A small image classifier, trained from scratch.
Training: muon at rate 0.0015, 17600 steps, batches of 128.
Data: trained on Sentinel-2 satellite tiles (TerraMesh), 36250 training examples, 62.1 epochs.
Rows from block 4 of a small image classifier, named by matrix and row number. Rows with one number belong to one neuron. Each number is 128 + 32 x the weight over its row's rms, rounded and kept within 0 to 255. All counts start at 0.
After each neuron's rows are labels from the 100 images, of 14976, where the neuron reaches its highest value: "lies over" is the class under the peak. Only what is clearly more common there than usual is listed. The data: Sentinel-2 satellite tiles (TerraMesh).
# fc1: MLP up (model.blocks.4.mlp.fc1.weight, 384x96), inputs 0-95
# fc2: MLP down (model.blocks.4.mlp.fc2.weight, 96x384, transposed), outputs 0-95

fc1.337 [150 159  97 153 134 144  99  80 159  97 115 149  92 129 175 184 139 116 112 153  82 189  66 141 100 137  80 168  85 103  97 143 138 176 178 107  96 128 108 101  71  99 153 142 150 111  75 139 177 134 213 145 131 118 127 144 125 141  97  84  74 174 107 117 123 137 156 112 121 153 197  91 160 129 161 116 102 127 161 176 163 116 114 108 169  89 142  75 107 104 124  92 129 126 138  72]
fc2.337 [171 107 104 126 108 157 121 107  92  99  83 104  96 173 121 121 112 126  77 107 158 122 148 123 111 140 192  99 121 125 214 151 153 113 109 113 108  69 140 119  86 172  70 141  96 126 139 127  52 175 149 140  83 163 143  78 141 137 104 111 192 125 116 122 122 128  91 192  82  59 135 207 145 153  90 110 117 114 165 121 160 160 160 108 120 142 181 142 112 135 138 158 145 176 141 135]
lies over: snow or ice; bare ground

fc1.202 [108 139 146  75 143 129 166 102 164  88 176 121  97 109 130  93 130 137 203 110 100 105 119 124 116 132 133  43 149  99  98  87 134  70 126 153 117 106  58 123 109 135 106 132 130 107 168 168 161 116 172 141 111 189 193 130  95 178 132 129 139 128 132 125 118 155 183 109 162 169 114 131 168  90 181 142  58 156 168  90 133  75 142  97 110 177 106 127  82 125  97 105 130 113  72 135]
fc2.202 [135 115 152 143 182 117 138 127 117  43  97 167  99 103 151 135 178 110 138 152 105 160 162  91 156 130  94 161 136 156 111 114 166 178 124 129 122 168 116 179 172 188 134 134  90 117 132  99  96 154 155  77 164 200  82 100 116 129  93  81 152 141 143 120  83 108 136  87  57 170 137 104 140 108 116 133 116  84 190 105 137  72 118 149 104  84 106 119 147  94 127 176 129  82 169 167]
lies over: bare ground

fc1.313 [ 67 103 140 208 121 128 158 118  95 208 162 160 109 185  85 130 105 141  71 108 109 169 143  94 103 107 141 118 124  94  87 137 179 142 153 203 174 145 147  93 155 132 114 117 111 114 112 107  51 110 109 161 135 117 157 129 179 118 111 113  80  93 126  85 117 134 153 172 139 125 177 102  95 109 130 177 167 165 116 110 148 106 124 154 151 170  68 105 107 114 111 149 102 183 108 117]
fc2.313 [180 140 182 119 102 113 136 182 123 121 162 133  92 112  72 169 119 125 132 167 163 129 122 124 125 116  90 129 120 155  92  63 138 146 139 112 121 119 161 121 150 147 149  27  77 147 197 126 170 103  79 173 159 135 159 124 109 138 110  93  82 109 139 191 142 137 147 139 140  87  93 136 128  42 100 129 139  67 127 184 144 136  69 135  72 171 131 121 171 125 147 132 137 113 133 100]
lies over: water

fc1.359 [102 170 106 118  97 138  65  99 143  95 140  52 143 157 120 129 120 160 147 118 112 132 161 175 130 160 120  97 203  88 114 114 162 133 102 135 122  56 122 126 127 144 126 115 176 122 156 115 133  86 149 176 140 110 137 203 132 118 173  66 184 159 109 176 138 154 135 112 145 181 138 175 131 152 117  91 109  83 126 167  80 116  89 113  89  89 178 141  91 105  93  99 163 165  75 126]
fc2.359 [159  99 136 189 107 108  80 143 122 155 166 145  97 134  76 180 141 149  71 186 143 156  78  64 118  96 118 129 131 162 150 147 127 151 105 102 145 204 115  88  83 130 228 112 117 122  82 117 139  77 157 121 142 141 121 109 190 189 156 178  93 144 174 130  93 136 170 103 141 135 149 144 135 100 108 116 129 146  85  91 101 139 118 118 146 126 171  80 132 129 153 146 120  75 105 131]
lies over: trees

fc1.142 [116 157 137 144 175 101 102 116 106 146 145 102  76 147 112 212 177 119 124 169 122 134 107 118 139 118 197  97 155 127  78 119 201 185 109 117 170 110 113 104 109 143 132 103 125 112 154  95 156  98 128 157  94 132 153 125 124  93 124  93 164 175 169 146 121 114 103 207 189 101  80 104  23  99 145 115 131 140 121 138 135 135  68 162 141 103 151  95  94 148 135 148  73 141 127 137]
fc2.142 [119 103 121 157 106  91 192 155 148 116 153 109 113 124 150  50  58 104 143  89 137  93 121 104  62 116 124 104 139 169 111 183 136 125 181  49 102 100 118 155 199 138 165 103 125  81 182  93 115  95 109 104 102 150 128  93  86 127 128 156 110 121 105 123 107 128 182  84 171 146 141 116 162 160 148  95 108  55 158 136 113 141 120 134 146 123 171 111 121 170  90 160 182 125  98 141]
lies over: crops

fc1.370 [121 162  77 117  73 177 115  92 178 113 124 103 128 157 104 121  83 103 143 150 173 104 126 174 153 157 129 115 124 169 147 111  62 116 106 170 132 156  79 154 110 150 109 129 166  73 142 181 113 154 164 109 114 173 186 154 181 138 164  91 134  85 179  96 138  81  79 118 117 121  63 124 104 110 152 165  98 134 157 103  98 118 170  69 138 107 129 127 137 153  80  97  72 131  84 164]
fc2.370 [176 100 173 143 127 181 116 106 119  71 128 140 165 122 122 128 146 127 125  80 142 129 150 118 179 138 155 144 103 115  69 117 136 171 170  97  68 147 151 159 118  77  92 118 145 130 140 134 122 184 137 104 139 112 126  98 119 157 157 135 177 137  84 137  72 112 177 149  95 125 151  91 106  98  97 103 201 109 134 118 146 185  80 137  97 108 144 109 121 164  28 124 181 208 115 146]
lies over: snow or ice

fc1.220 [103 103 154 117 131 200 162 125  85 173  49 126 102 133 185 113 139  97 144  68 148 194 122 134 112 112 143  94 104  96  88 126 111 148 111 153 120 178 138 158  88 116  77 107  86 130 116  96 142 136  92 159 140 109  83  91  91 104 131 138 196 152 130 168 132 153  99 156 181 154  83 122  94 148 149 121 127 162 149 162 135 120 110 153 206 102 163 177 141  87 127 142 163 198 111 111]
fc2.220 [142 107  93  91 153  81 103 161 101  85 153 111 169 123 121 175 115 156 149 128 121 125 132 152 134 118 135 122 130  81 139 182 120 198 149 134 134  87 137 142 139  37 115 108 150 128 189  91 139 134 178 158  44 105 151 109  88 124  98 138 122  95 130 166 132  55 172 107 100  87 191 111 156 104  83  96 158  96 130 102 155 104 205 149 120 141 148  93 135 131 129 165 135 160  85 160]
lies over: built area

fc1.158 [111 164 134 173 194 135 114 101 195 111 110 132 132 100 132  85 176 106  83 114 153 113  83 163  69 143 171  87  55  98 179  85 125 142 120 136 163 144 106  96 130 122  72 125 127  94 108 104 116 177 128 190 122  72 103  86 130 169 144 104 157 102 104 174 106 110 103 152 103  95 140 130  79 155 191 165  72 102 112 131 116 142 144  59 146 130 144 146  84 110 135 124 150 167 141 125]
fc2.158 [139  97 147 129 129 109 183 136 107 124  44 120  89 120 164  88  53 103 123 134 147  99 122 215 153 118 109 161 134 167  96 128 117  90 124 130  77 144 140 193 162 126 100 168 140 128 209 116  68 139 114  94 123 118 143 139 102 132  78 157 115 160 128 108 140 180  93 165 157 116 154 121 105 106 164 113 130 177 161 133  45  80 101 174 171 111 131 129 112 131 142 125 154 114 151 173]
lies over: clouds

fc1.319 [ 88 160 123 149  81  89  86 120 119 123 130 200 128 133 196 172 144 127  99 145 124 159 195 135 132 155 169 134 139 133  98 170 113 108 127 144 133 124  83  99  92 135  76 161  99 165 241 106 125  86  86 100 127  80 139 104 126 131 145 133  94  72 164 163  71 161 114 142 163 142 142 141 141  86 129 102 100 115  91  87 139 114  85 120 125 164 139  95  85  98 194 116 126 149  91 128]
fc2.319 [103 121 115  94 190 156 140 130 152 129 110  85  77  98  75 111 167 120  70 178 102 183 105 157 134 130 126  86  94 144  95 163 136 146 181 124 109 183 162 166 120 130 122 132 176  95 148 102 158 134  97  60 110 159  98 178 147 178 132 101 130  92 141 118 120 138 155  96 107 131  90 163 107  84 158 152  64 133 197 110 104 195 126 146  67 132 119 164 106 180 120 127  88 121 123 152]
lies over: water

fc1.339 [ 97 164 115  99 163 146 113 131 162 160 143 161 126 129  88 128 118 103 127 100 132 146  75 154 116 156 163 108 148 141 136 120  71  94  92 110 105 118 141 162 120 102 128 166 141  94  75 165 160 164 140 139 154 195 149 168 109 124 171 175 122 101  83 151  98 102 102 175 118 110 139 131 147 160 137 175  88  93 138 167 139 134 125  46 189 143 111 133 157  39  87  69  76 179  74 123]
fc2.339 [176 141 159  91  65 157 155 117 145  91  97  82 130 102 157  86 128 157 156 117 168 174 152 141  96 113  71 179  75  79 128 165 135 116 145 130  93 181 131 196  61 160 118 130 120  79 118  97 103 141  77 118  81 128 178  74 138 133 105 156 128 173 168 110 182 178 169 114  90 125 116 124 146 153 125 141  83 150 142  93 125 160 128 156 101  96 112 152 181 181 140 139 114 137 147 129]
lies over: built area

fc1.244 [122 171 150 144  86 107 121  92 119 178 153 147  90 162 138 130 113  69 119 169  76 118 191 140 171 165 124 143 121 132 113 123  91 123  98  87 193 166 188  62  97  86  90 126 130 104 102 144 150 129 136 121 135  59 135 133 152 109 166 117  73 106 113 112 165 105 158 189 126 169 132 143  97 172 149 152 115 128 169  86 144 129 116 128 154 193 125 192 129  82  71 119 178 147 152 118]
fc2.244 [136 164 139  95 118 128 109  95 155 106 117 183  62  61  89 134 152 129 122 149 114 155 153 107 172 202 130 141 142 158 148 105 116  74 114 133 118  74 124  95 169 173 174  51 207 175 177 119  96 149 178 118 157 198 137 129  88 130 120 151 130  83 122 119 151  74 149 122  84 141 130 125 162 106 136 106 104 137 143  97 151  90 122 176 156  94  68 105 156 118 112 151 127 124 151 125]
lies over: crops

fc1.382 [141  94 119 164 111 171  89 127 106  75  87  98  93 165 125 131 111 150 156  91 134 115  37 159 152 113 131  91 197 123 101 115 118 145  98 141 177 197 117 189  83 157 158 105 104 180 158 116 136 152 180 104  95 165 146 100 164 133 136 175 135  98 128 139  91 112  46 112 151 134 192 175  65 114 166 109 122 144 156 128 134 165 136 104 113 148 119 133 108 152 111 107 158 112 167 112]
fc2.382 [146  96 143 122 132  90 156 128 152 121 174 151 180 140  99 123 166 107 100  79 125 110 210 108 100 151 201 104 172  88 137 116 165 144 126  95  95 149  97 131 103  92  82 163 144  90 112 148 135 152 128 133  70 122 138 168 152 166 122 137 154  92 138 172 170 144 139 148 124 131 100  50 138 141  97 130 105 111 110 167 112 110  32 149 143 120 123  89 112  95 127 149 150 191 102  45]
lies over: trees

fc1.221 [105 159 105 160 153  96 183 106 128 110  74 175 120 146 126 152 116 108  77 127 163 115 116 106  96 161 139  89 164 142 167 188 175 115 210 145 168 119 148 121 149 104  75  98  99 140  97 158 189 113 108 139 130 142 190  89  63 150 198 102 171 114 111 113 129 155 133 134 143 125 167  93 131  81 138 104 100 105  74 103 117 173 137 129 100 170 125 104 140  59 129 130 158 134 102  79]
fc2.221 [143  88 123 134 170 128  86 184 100 138 134 171 167 150 121 129 130 100 207 197 158  83 127  95 132 108 112  98 112 133 174 152  97 142 110 144  97 142 129 124 134 149 140 133 147 170 127 118 110 100 132 138 134 131 129  74 139 124 125  50 102 112  92 141 119 160  88 128 102  63 100 135 127 113 152 171 125  90  82 170 164 163 179 131  76  71 143 128 201 118  98 103 133  66 214 127]
lies over: clouds

fc1.20 [159 132 157 119 119  69 123 116 133 175  96 113 117 197 182 163 116 143 100 129  69  55 143  69 151 180 178  87  58 124 114 144 124  94 162 161 117 180 110 122 134  91 127 180 180 143 112  96 126 100 139 137 101 140 125 105 154 129 127 100  86  80 164 116 140 147 103 129  43 149 138  81 119 141 187 158 111 146 118 130 105 103 162 132 189 169 157  97 117 114 140 143 143  99 114  91]
fc2.20 [114 153 111 168  98 116  65  98 147  68  87 150 105 122  40 103 139 108 142 142 149 166 182 145 121 107 164  93 192 124  94 152 121 119 162  97 159 119 124 135 150 189 160  56 148 122  79 193 165 103 112  76 172 133 135 126 130  97 142 114 152 135 101 186 120 153  99 148 105 163 126 117 120 129  68 158 135 112 145 141  97  79 138 133 136 152  63 158 153 120 155 116  96 104 188 160]
lies over: clouds

fc1.207 [147 160 162 107 114 116 152 165 108 148  76  84 115  81 129 134 129 145  95 159 111  77  74 137 145 139  91 124  69 188 133 169 160 141 138 149 119 117 117  75 133 183  55  60 129 188 129 100 126 118 102 145  40 188 137 176  97 185  93 150 126 107 111  96 154 150  91 144  96 165 152 160 130 162 139 126 142 157 112 124 107 165 152 160 143 102 105 105 145 134 186 142 127  89 125  92]
fc2.207 [126 144 129 116 192 124  79 110 181 125 120 139 158 120 185 122 124 122 137 101 121  85 139  58 158 118 136 152 137 104 151 141  58  62 104 128 208 132 115 197 132 169 157 165 142 145  48  69 151 106 119 138 149 106 107 157 166 107 149 124 113 150 176 128 134 117  95 169 140 131 141  96  79 110 159 103  81  98  75 163 137  71 137 127  89 117 100  96 105 143 151 116 173 169 160 132]
lies over: rangeland

fc1.44 [ 75 145 150 127  79 154 150 128 128 108 136 134 105 147 103 209 193 135 154 134 155 121 161 108 154 157 100 144 129 172 106 153 190 155 162 134 186 160 104 118  69 111 159 146 103 178 109 140 137  98  83  80 108 113 143 112 170  62 126  53 156 102 125 126 111  83 146 130 131 134 108 109  98 104 136 138  75 102 142 156  78 139 158  74 120 176 194  92 136 153 132 194 145 155 145 144]
fc2.44 [123 148 178 156 182 114 139 184  94 148 157 151  81 170 118 154  60 130 104 121 123 144 108  75 154  78  94 141 104 120 109 104 163 186 161  87 140 138 119 155 138  88  79 132 181 155 192 169 126  84 107 145 114 164  81  85 133 110 117 151 157 136 178 115 101 108 118 152 120  91 121 104 126 106  72 104 172 135  95  94 101 106 139 203 107 114 155 193  99 148 161  81 130 135  92 126]
lies over: crops

fc1.138 [ 97 130 111 123 114 154 115 157 138 135 167 115 127 116 187 127  68 154 118 126  98 144  78 101 132  71 150  98 172  86 166  70 177  87 123 150 115 128 114 167  70 129 153 116 158 120 184 132 130 134  83  59 138 108 153  75 141 167 103 149 179  75 138 111 102 140  87 132 159 103 136 146 146 132 154  91 185 145  98 208 151  80 139 177 189  93 106 142 139  83 104 139 156 153 146 147]
fc2.138 [ 81 129 169 153  65 116 146  99 113 119 140 149  25 150 120 184 114 167  82 114 174  76 131 154 161 120 129 189  90 100 159 134  91 133 133 123  98 144 119  80 103 162 100 149 150  80 133 193 109 107 118 162 124 152 153 176 155 120 174 148  91  88 138 120  95  95 113 164 127 106 164 123 129 149 171 193  94 138 116 134  58 140 114 170 139 180 113 107 135 166 135  84 125 156 146 117]
lies over: bare ground

fc1.147 [128 131 139 165 116  63 137  46 144 169 168  96  83 117 122 167 134 113 122 139  99 167  32  73 148  93 146 162 121 138 124 141 128  92  70 129 180 152  88 123 113 165 118  97 123 167 116 121 106  84  69 144 139 137 187 139  84 140 129 109 131 103 195 102 149 134 127  76 139 156  98 150 132 170 132  66 182 161 184 143  82 135 107 114 150 114 103 137 132 139 128 128  98 186 133 117]
fc2.147 [129 149 193  67 122 144 112 120 161 122  87 121 136  91 200  75 141  92 145 139 118  96 121 154 131 108 127  51 180 100 156 128 117 115 127  74 111 106 121 114 129 118 117 184 184 102 169 105 118 146 156 137  93  99  87 146 157 109 186 176 147 145  80 182 158  77 170 163 138  87 152  94 127 153 117 125  64  77  93 127 156 155 140 157 121  98 134 146 114 190 116 126 140  77 122 165]
lies over: rangeland; crops

fc1.324 [126  77 127 145 184 117 116 157 139 137 118  53 163 115 156 181 142  94  86 122 123 133 173 170 175 171 133 130 147 196  80  79 141 134 107 160 119  89 103 121 120  71 115 131 123 156  68 155 135 117 135 100 110 121 102  75  95 133 145 141 113 197 107 155 136 126  91 121 112 180 128  96 132 159 168 117 108 119 151 158  63 141 165  85 165 159 102 194  46 112  95 116 150 142 112 143]
fc2.324 [122 150 134  57 126 161 131 164 155 124 121 141 143 138 119 121 114 143  88 145 117 186  96 131 124  85 134 175  73  98 126 105 109 137 137 143 141 109 109 118 112 190 110 124 111  78 175 101  93 182 134 116 178 127  80  86 137  97 131 124 134 137 120 105 125 107 136  93  91 120 195 145 139  41 138 161  92 189 118 158  95 149  88  90 171 170 155 160 111 195 168 115 107 159  83 206]
lies over: snow or ice

fc1.208 [ 88 196 116 115 116 181 135 119 113 170 130 173 149 153 103  82 150 122 149 151 118 131 121 116  76  88 185 146 177 139  74  95 172 124  99 168 115 131  80 148 129 149 140 131 184 141 149 153 128 147 102 122 133  84 117 107 147 121 161 128 213 100  44 121  61 107 132 147  99 139 146 121  91 136 136 151 112 153 113 171 112  81  88 154 130 166 137 116  59 174 154  92 182 118  79 134]
fc2.208 [ 53 143 180 136  72  96  66 101 162 151 134 109 121 172 175 120 125 153 102 180 163 119 147  82 124 115 127 132 124 118 133  98 164 147 133 118 139 157 131 100 144  83 148 138 136 109 125 125 137 108 120 161 117 157 137  98 129 143  83  97 119 123 112  92 185 168 129 161 127 132 122 129 228 131 124  65 102 153  89  73 170 168 123 113 152  98 115 155 150 139 182 189 146 156 149  30]
lies over: rangeland

fc1.68 [127  73 165 112  90 146 127 138  79 139  98 195 105 138 192 151 138 149  56 147 157 184  90  86 102 151 123 115 147 178 162 190 133 146 119 192 159 174 150 133  67 138  89  97  93  58 138 119 131  69 125 163  56  92 163 124 105 136 132 165  70 129 110 149 118 112 138 129 116 150 131 127 113 150 132 116 154 125  99  93 163 165 129 172 130  89 111 118 117 142 152 143 129 137 153  67]
fc2.68 [ 85 158 183  98 190 162  41  96 158 115 133 137 179 103 110 112 117 112  95 185 123 162 112  99 159 100  87 154 122 109  95 111 122  83 147  76  74 182  68 123  95  59  83  88 153 158 135 125 150 129  82 148 172 142 141 143 104 128 126  83 111 159  94 138 205 105 163 114 136 104 120 106 136 113 156 159 133 187 129 143 132 172 142  84 148 119 120  97 120 149 149 113 158 101 139 113]
lies over: water

fc1.29 [148 122 123 139 138  33 197 113  84 132 160 163  85  94 113 128 162 101 192 107 101 158 186  87 159 184 146 123 113 129  78  72 133 135 116 104 189 103 180  97 105  77 135 167 123 119 124  93  93 113 144  95 164 121 119 124 162 106  87 123 148 119 109  68 124 152 125 141 180 120 153  71 169  95 110 138 167 124 184 138 148 120 139 121 173 107 127 150 104 122  93 104 169 144 180 124]
fc2.29 [144 161  99 171 129 135 122 143 134 107 163 156 164  74 116 107 115 142 126 128 124 121  84 122 124 157 142 137 139  88 189  88 157  76 171  95  84 127 134 142 131 158  49 131 153 110 107 144 169 112 120 192 126 169  83 112 116 143 127 144 112 163 132 146 155 144 204 125 118 106 149 137 104 119 120 149 101 121  72  77 115 129  79  76 126 205  89  54 201 136 109 183 124  97  84  99]
lies over: water

fc1.326 [136 159  63 145 127  85 129 181 130  80 131 196 151 165 157 147 101  82  75 114 131 140 126  72 110 193 137 160 144 165 140 148 188 151 190 138 144 117 129 123  87 157 101 140 104 152 109 148  98 160  89 189  73 102 179 152  73  93 150 146 149 137 126  77 164 136  93 119 143 156 156  91  72 110 107 117 145 141 170 104 105 162  66 140 108 120 132 110 136  86 104 103 130 170 158 139]
fc2.326 [141 138 146 130 111 154 112 117 159 124 119  49 108 144 120 166 195 124 159  80 178 129 108  93 144  70 122 127  87 144 166 120 163  92 169  72 128 153 137 143 121 150 122 133 177 126 115 113  83 125 104  69 209 158 124 141 146 101 117 100 159 108 108  90 126 124 158 137 122 116 165 118 145 121 193 172 123  53 102 123 162 177 149 133  72  61 129 172  92 140 174 184 160 102 136 128]
lies over: clouds; snow or ice

fc1.38 [102 187 122 125 137  69 105  97 156 180  83 119 125  99 191 128 132 172 152 126 117 114  51 109 121 122 140 141 134  89  92 145 134 120 115  95 131 166 125 111 139 147 148 124  71  54 155 147 203 179 166 122  90 113  94  94 129 108 112  91 142 138 110 155 141 171 164  78 165 109 132  55 185 181 163 112 106 160  94 136  95 108 119 142 102 137 131 143 124 109 122 110 181  95 137 194]
fc2.38 [124 119 116  72 125 106 124 109 112 134 125  88 108 128 179 142  77 129 116 198 117 124  92 106 122 146 165 116 125 176 133 153 120  73 162 146 124 137 159 118 125 144  95 113 100 135 150 181 104 106  94 112 142 140 155  77 132 176 176  95 164 114 183 175 141 123  62 123  63 105 101 127 137  79 140  78 143  42 195 128 143 153 139 123 142  47 139 132 141 161 143 126 127 189 185 154]
lies over: rangeland

fc1.265 [138 152  60 165 113 107 158 113 183 113 119  97 104 158 148 122 102 139 136 106 149 107 111 158 159 101 136 122 101 152 176 139 120  63 178 109 139 129 152 134 140 147  88  87 130 195 100 115 125 110 148 174 155 170 115 237 146 132 143 162  55 121 153  59 153 121 106 146 120 149 181 106 141 149 149 142 117  85 150 103  90  98 128  66 133 107 122 113 171  96 114 144  48 129 102 162]
fc2.265 [ 54 126 184 130 130 118  76 132 157 126 159 100 133  93 103 108 156 114 105 155 159 114 101  99  82 144 140 118 151  70  68 107 119 136  68  60 117 133 113 119  82  83 169 194 153 136 115 192 135 186 150 115 133 128 106 144 111 104 151 106 155 177 160 103 135 176 153 161  87 157 107  93 187 130 136 142 144 162 120 173  82 143 135 102 178 117 164  95  92 175 164 140 177 124 138 123]
lies over: built area

fc1.45 [114 153 197 151 181 116 118  64 144 127  98 143 141 163 124 117  92 120 102 187 139 166 107 120 159 222 166 171 144 129 127 148 109 154 144  59 152 120 130 104 136 149 103 132 111  93 121 132 117  95  86 180 108 163 156 133  82  56 131  92 170 103 128  85 137 130  96 159  67 109 205 137 108 131 165 121 129 164 139 163 150 122 146 113  91  75  96  85 112 119 126 166 117 149  75 145]
fc2.45 [159 127 139  78 125 181  81 158 158 108 146 101 110  55 107 104 168 175 112 146 128 116  95  83 149  99 111 153 143  54 147 105 121 163 169 169 149 161 144 203 106 125 132 158 157 142 119 129 185 166 148 144  67 120 128 101 122 111 114 171 160 134 105 167 156 135  92 102  78  60 135 108 111 145  89  98 111 156 120 158 123 132 157 133 153 116  97  62 186  96 164 128 177 169 107 152]
lies over: trees

fc1.365 [137  75 127 100  83 164  79  88  97  98 102 141 173 157 139  82 140 159 121 132  88 169 118 109 146 150 126 188 154 121 198  62  92 159 109 164 115 128  90  99 102 133 113 105 138 118 121 187 117  79 105 170 131 125 134 154 168 107  99  92 146  82 113 115 190 160 161 165 126 105  85 116 193 119 107 149 116 137 171 154 104 165 179 107 166 149 111 110 103 161 123 113 151 157 140 213]
fc2.365 [119  94  84  86  75 134 162 137  94 183 104 105  93 101 119 126  66 101 135 185 186 107 153  99 145 148  87 138 127 159 136 159 118 120 125 104 197 136 147 137 114  83 136 116 191 109 141 126 100 175 143 104  83 128 113 148 170 138 144 158  97 106 132  76  87 152 153 138 176 166 151 134 113 159 108 191 159 109  93  92 124 138 166 168 165 133 118 131  91 107 139 141 132  24 163  83]
lies over: trees

fc1.250 [112 150 107 128 107 156 100 138 151  92  90 120 141 192  98 169 126 137 131  86 131 168 103 129 118 118  78 167 154 139 116 164  65 167 109 138 123 146  79  71  78 160  73 151 164 128 128 161 147  87 144 157  63  96 109 156  93 111 141 111 190 116 126 128 186 164 141 125 181 168 149 167 160 187 125 144 118 129  80 130  96 167 134 109  82 161 189 115 149 156  94  88 124 137  57 119]
fc2.250 [ 89 134 138 195 188 128 128 137  59 162  52 104  75 123 108 157 158 159  99 163 135  85  98  84 120  88 138 104  64 101  95  89 138  90 148  98 130 143  89 126 143 125 114 136 140 184 132 117 160 114 154 155 145 161 135 172 138 134 129 131 102  78 145 114  94 138 187 129  94 113 198 104 138 134 136 174 120 164 143 114 153 109  53 118 183 112 173 111 133 199 109 143 105 130 139 161]
lies over: rangeland

fc1.77 [123 156 107 123 117 164  97 155  70 117 132 153 111 110 151 150 186 160 134 162 124 108  33 131 142  64 100 185 177 141 159 100 162  99 125 130 146 110 137 159 114  89 141 102 130 101 126  61 140  82 147 153 111 142 132 179 142  95 156  98 130 105 126 124  64 167 106  97 118 121 177 125 118 116 122 141 181  84 174 132 107 129 191 144 137  96 127 142 148 179 125 163  76 116 204 189]
fc2.77 [ 92 153 200  93 111 141 116 104 144  93 149 153 159 162 196 165 122  88 128  94 142 128 156 122 115 130  83 148 104 124 162 121 136 142 156  98 125 132  83 155 108 130 134 110 100 110 159 152 149 119 100 188 133 134 116 107 159 127 145 156 176 139 147 151 185 111  89 180 157  79  70  74 153 144 109 151 137  74  45 128 159 125 110 137 112 136 149 130  78 150 102  99 222 126  90  58]
lies over: rangeland

fc1.122 [178 115 144 179 195 162 172 121 124 159 129  87 101 130  91 163 148 117 120 191 184 140 105  97 116  94 126 109 109 137 120  94 115 142 195 148 117 167 128 114 137 151  73  81 150 143 156 104 129  61 170  99 136 113 131 138 101 113  60 187 156 113 136 144 105 129 110 138 145 108 132 167 140 112 165 170 172  71 129 140  93 109 113 185  78 110 111 117  67  63 117 137  97 181 136  94]
fc2.122 [132 110 108  71  86 101 113 106  94 138 113 123 120 125  42  66 131 144  83 133 141 148 162 115 143 129  90  84 167 153 107 145 159 156  97 143 159 167 128 110 138 125 158 112 206 178 140 100  58 183 134 137 129 120 109 130 117 147 124 168 116 117 169 101 141 142 209 116 191  96 126  52 102 103 124 120 166 159 107 187 184 144  94  99 108 119 170 154 140  94 123 130 149 100 163 112]
lies over: water

fc1.97 [ 98 127 146 122  93 166 179 105 107 108 164 104 122 133 136 116 145 159 144 104 125 113  28 149  76 106  86 126 149 187 140 121 123 166 117 152 123  71 157 127 144 198  93 142  55 111 173 132 141 151 137 144 101 192 138 148  97 200 115 192 155 127 123  95 163 102 160 184 163 118  79 112 148 124 104  71  74 165 138  75 128 131 109 127 143 117 123 123 111 128 136  98 135 144 177 159]
fc2.97 [148 107 162 119 143  82  97 149 166  62 158 107  83 106 105 150  93  85 146 149 124 100 135 125 122 165 145 198 167  52 138 147 122  96  73 101 145 154 132 155 166 124 166  94  96 150 103 121 146  91 122  69 153 158  72 116  99 132 147  97 140 187  65 163 117 114 181 121 129 135 105 158 112 137 142 186  82  96 190 157 100 133 120 170 115 155  73 162 137 151 162 171 138 112 141  97]
lies over: rangeland

fc1.23 [152 141 144 148 135 119 175  91 120 130  96 112  99 174 166 197  97 126 123 179 125 159 105 117 133 130 129  94 116 159 114 126  55  94 187 142 113 103 116 158  90  84  99 185 143 105 137 119 131 114 137 146 125 131 177 119 106 168  65 156 189 112 188  66 138 107 153 156 112 103 120 103 121 196  39 128 132 122 129 148 142 119 155 148  83 147 183 137 130  78 104 114 170  67 150 137]
fc2.23 [103 174 124 126  92 100  90 195 176 121 173 150 146 134 169  65 191 108  59 105 155  96 165 172 106 149 159 146 119 108 138 142 132 101 115  89 148  39 111 156 154 104  99  81 126 137 111 191  72 151 149 121 108 121 105 107 195  91 129 119  93 166  35 190  93 122 108 109 136 144 136 180 173 120 111 151 156 106 122 120 134 117 129 123 111 152 134 139 138 137 126 147 105 129 128 143]
lies over: trees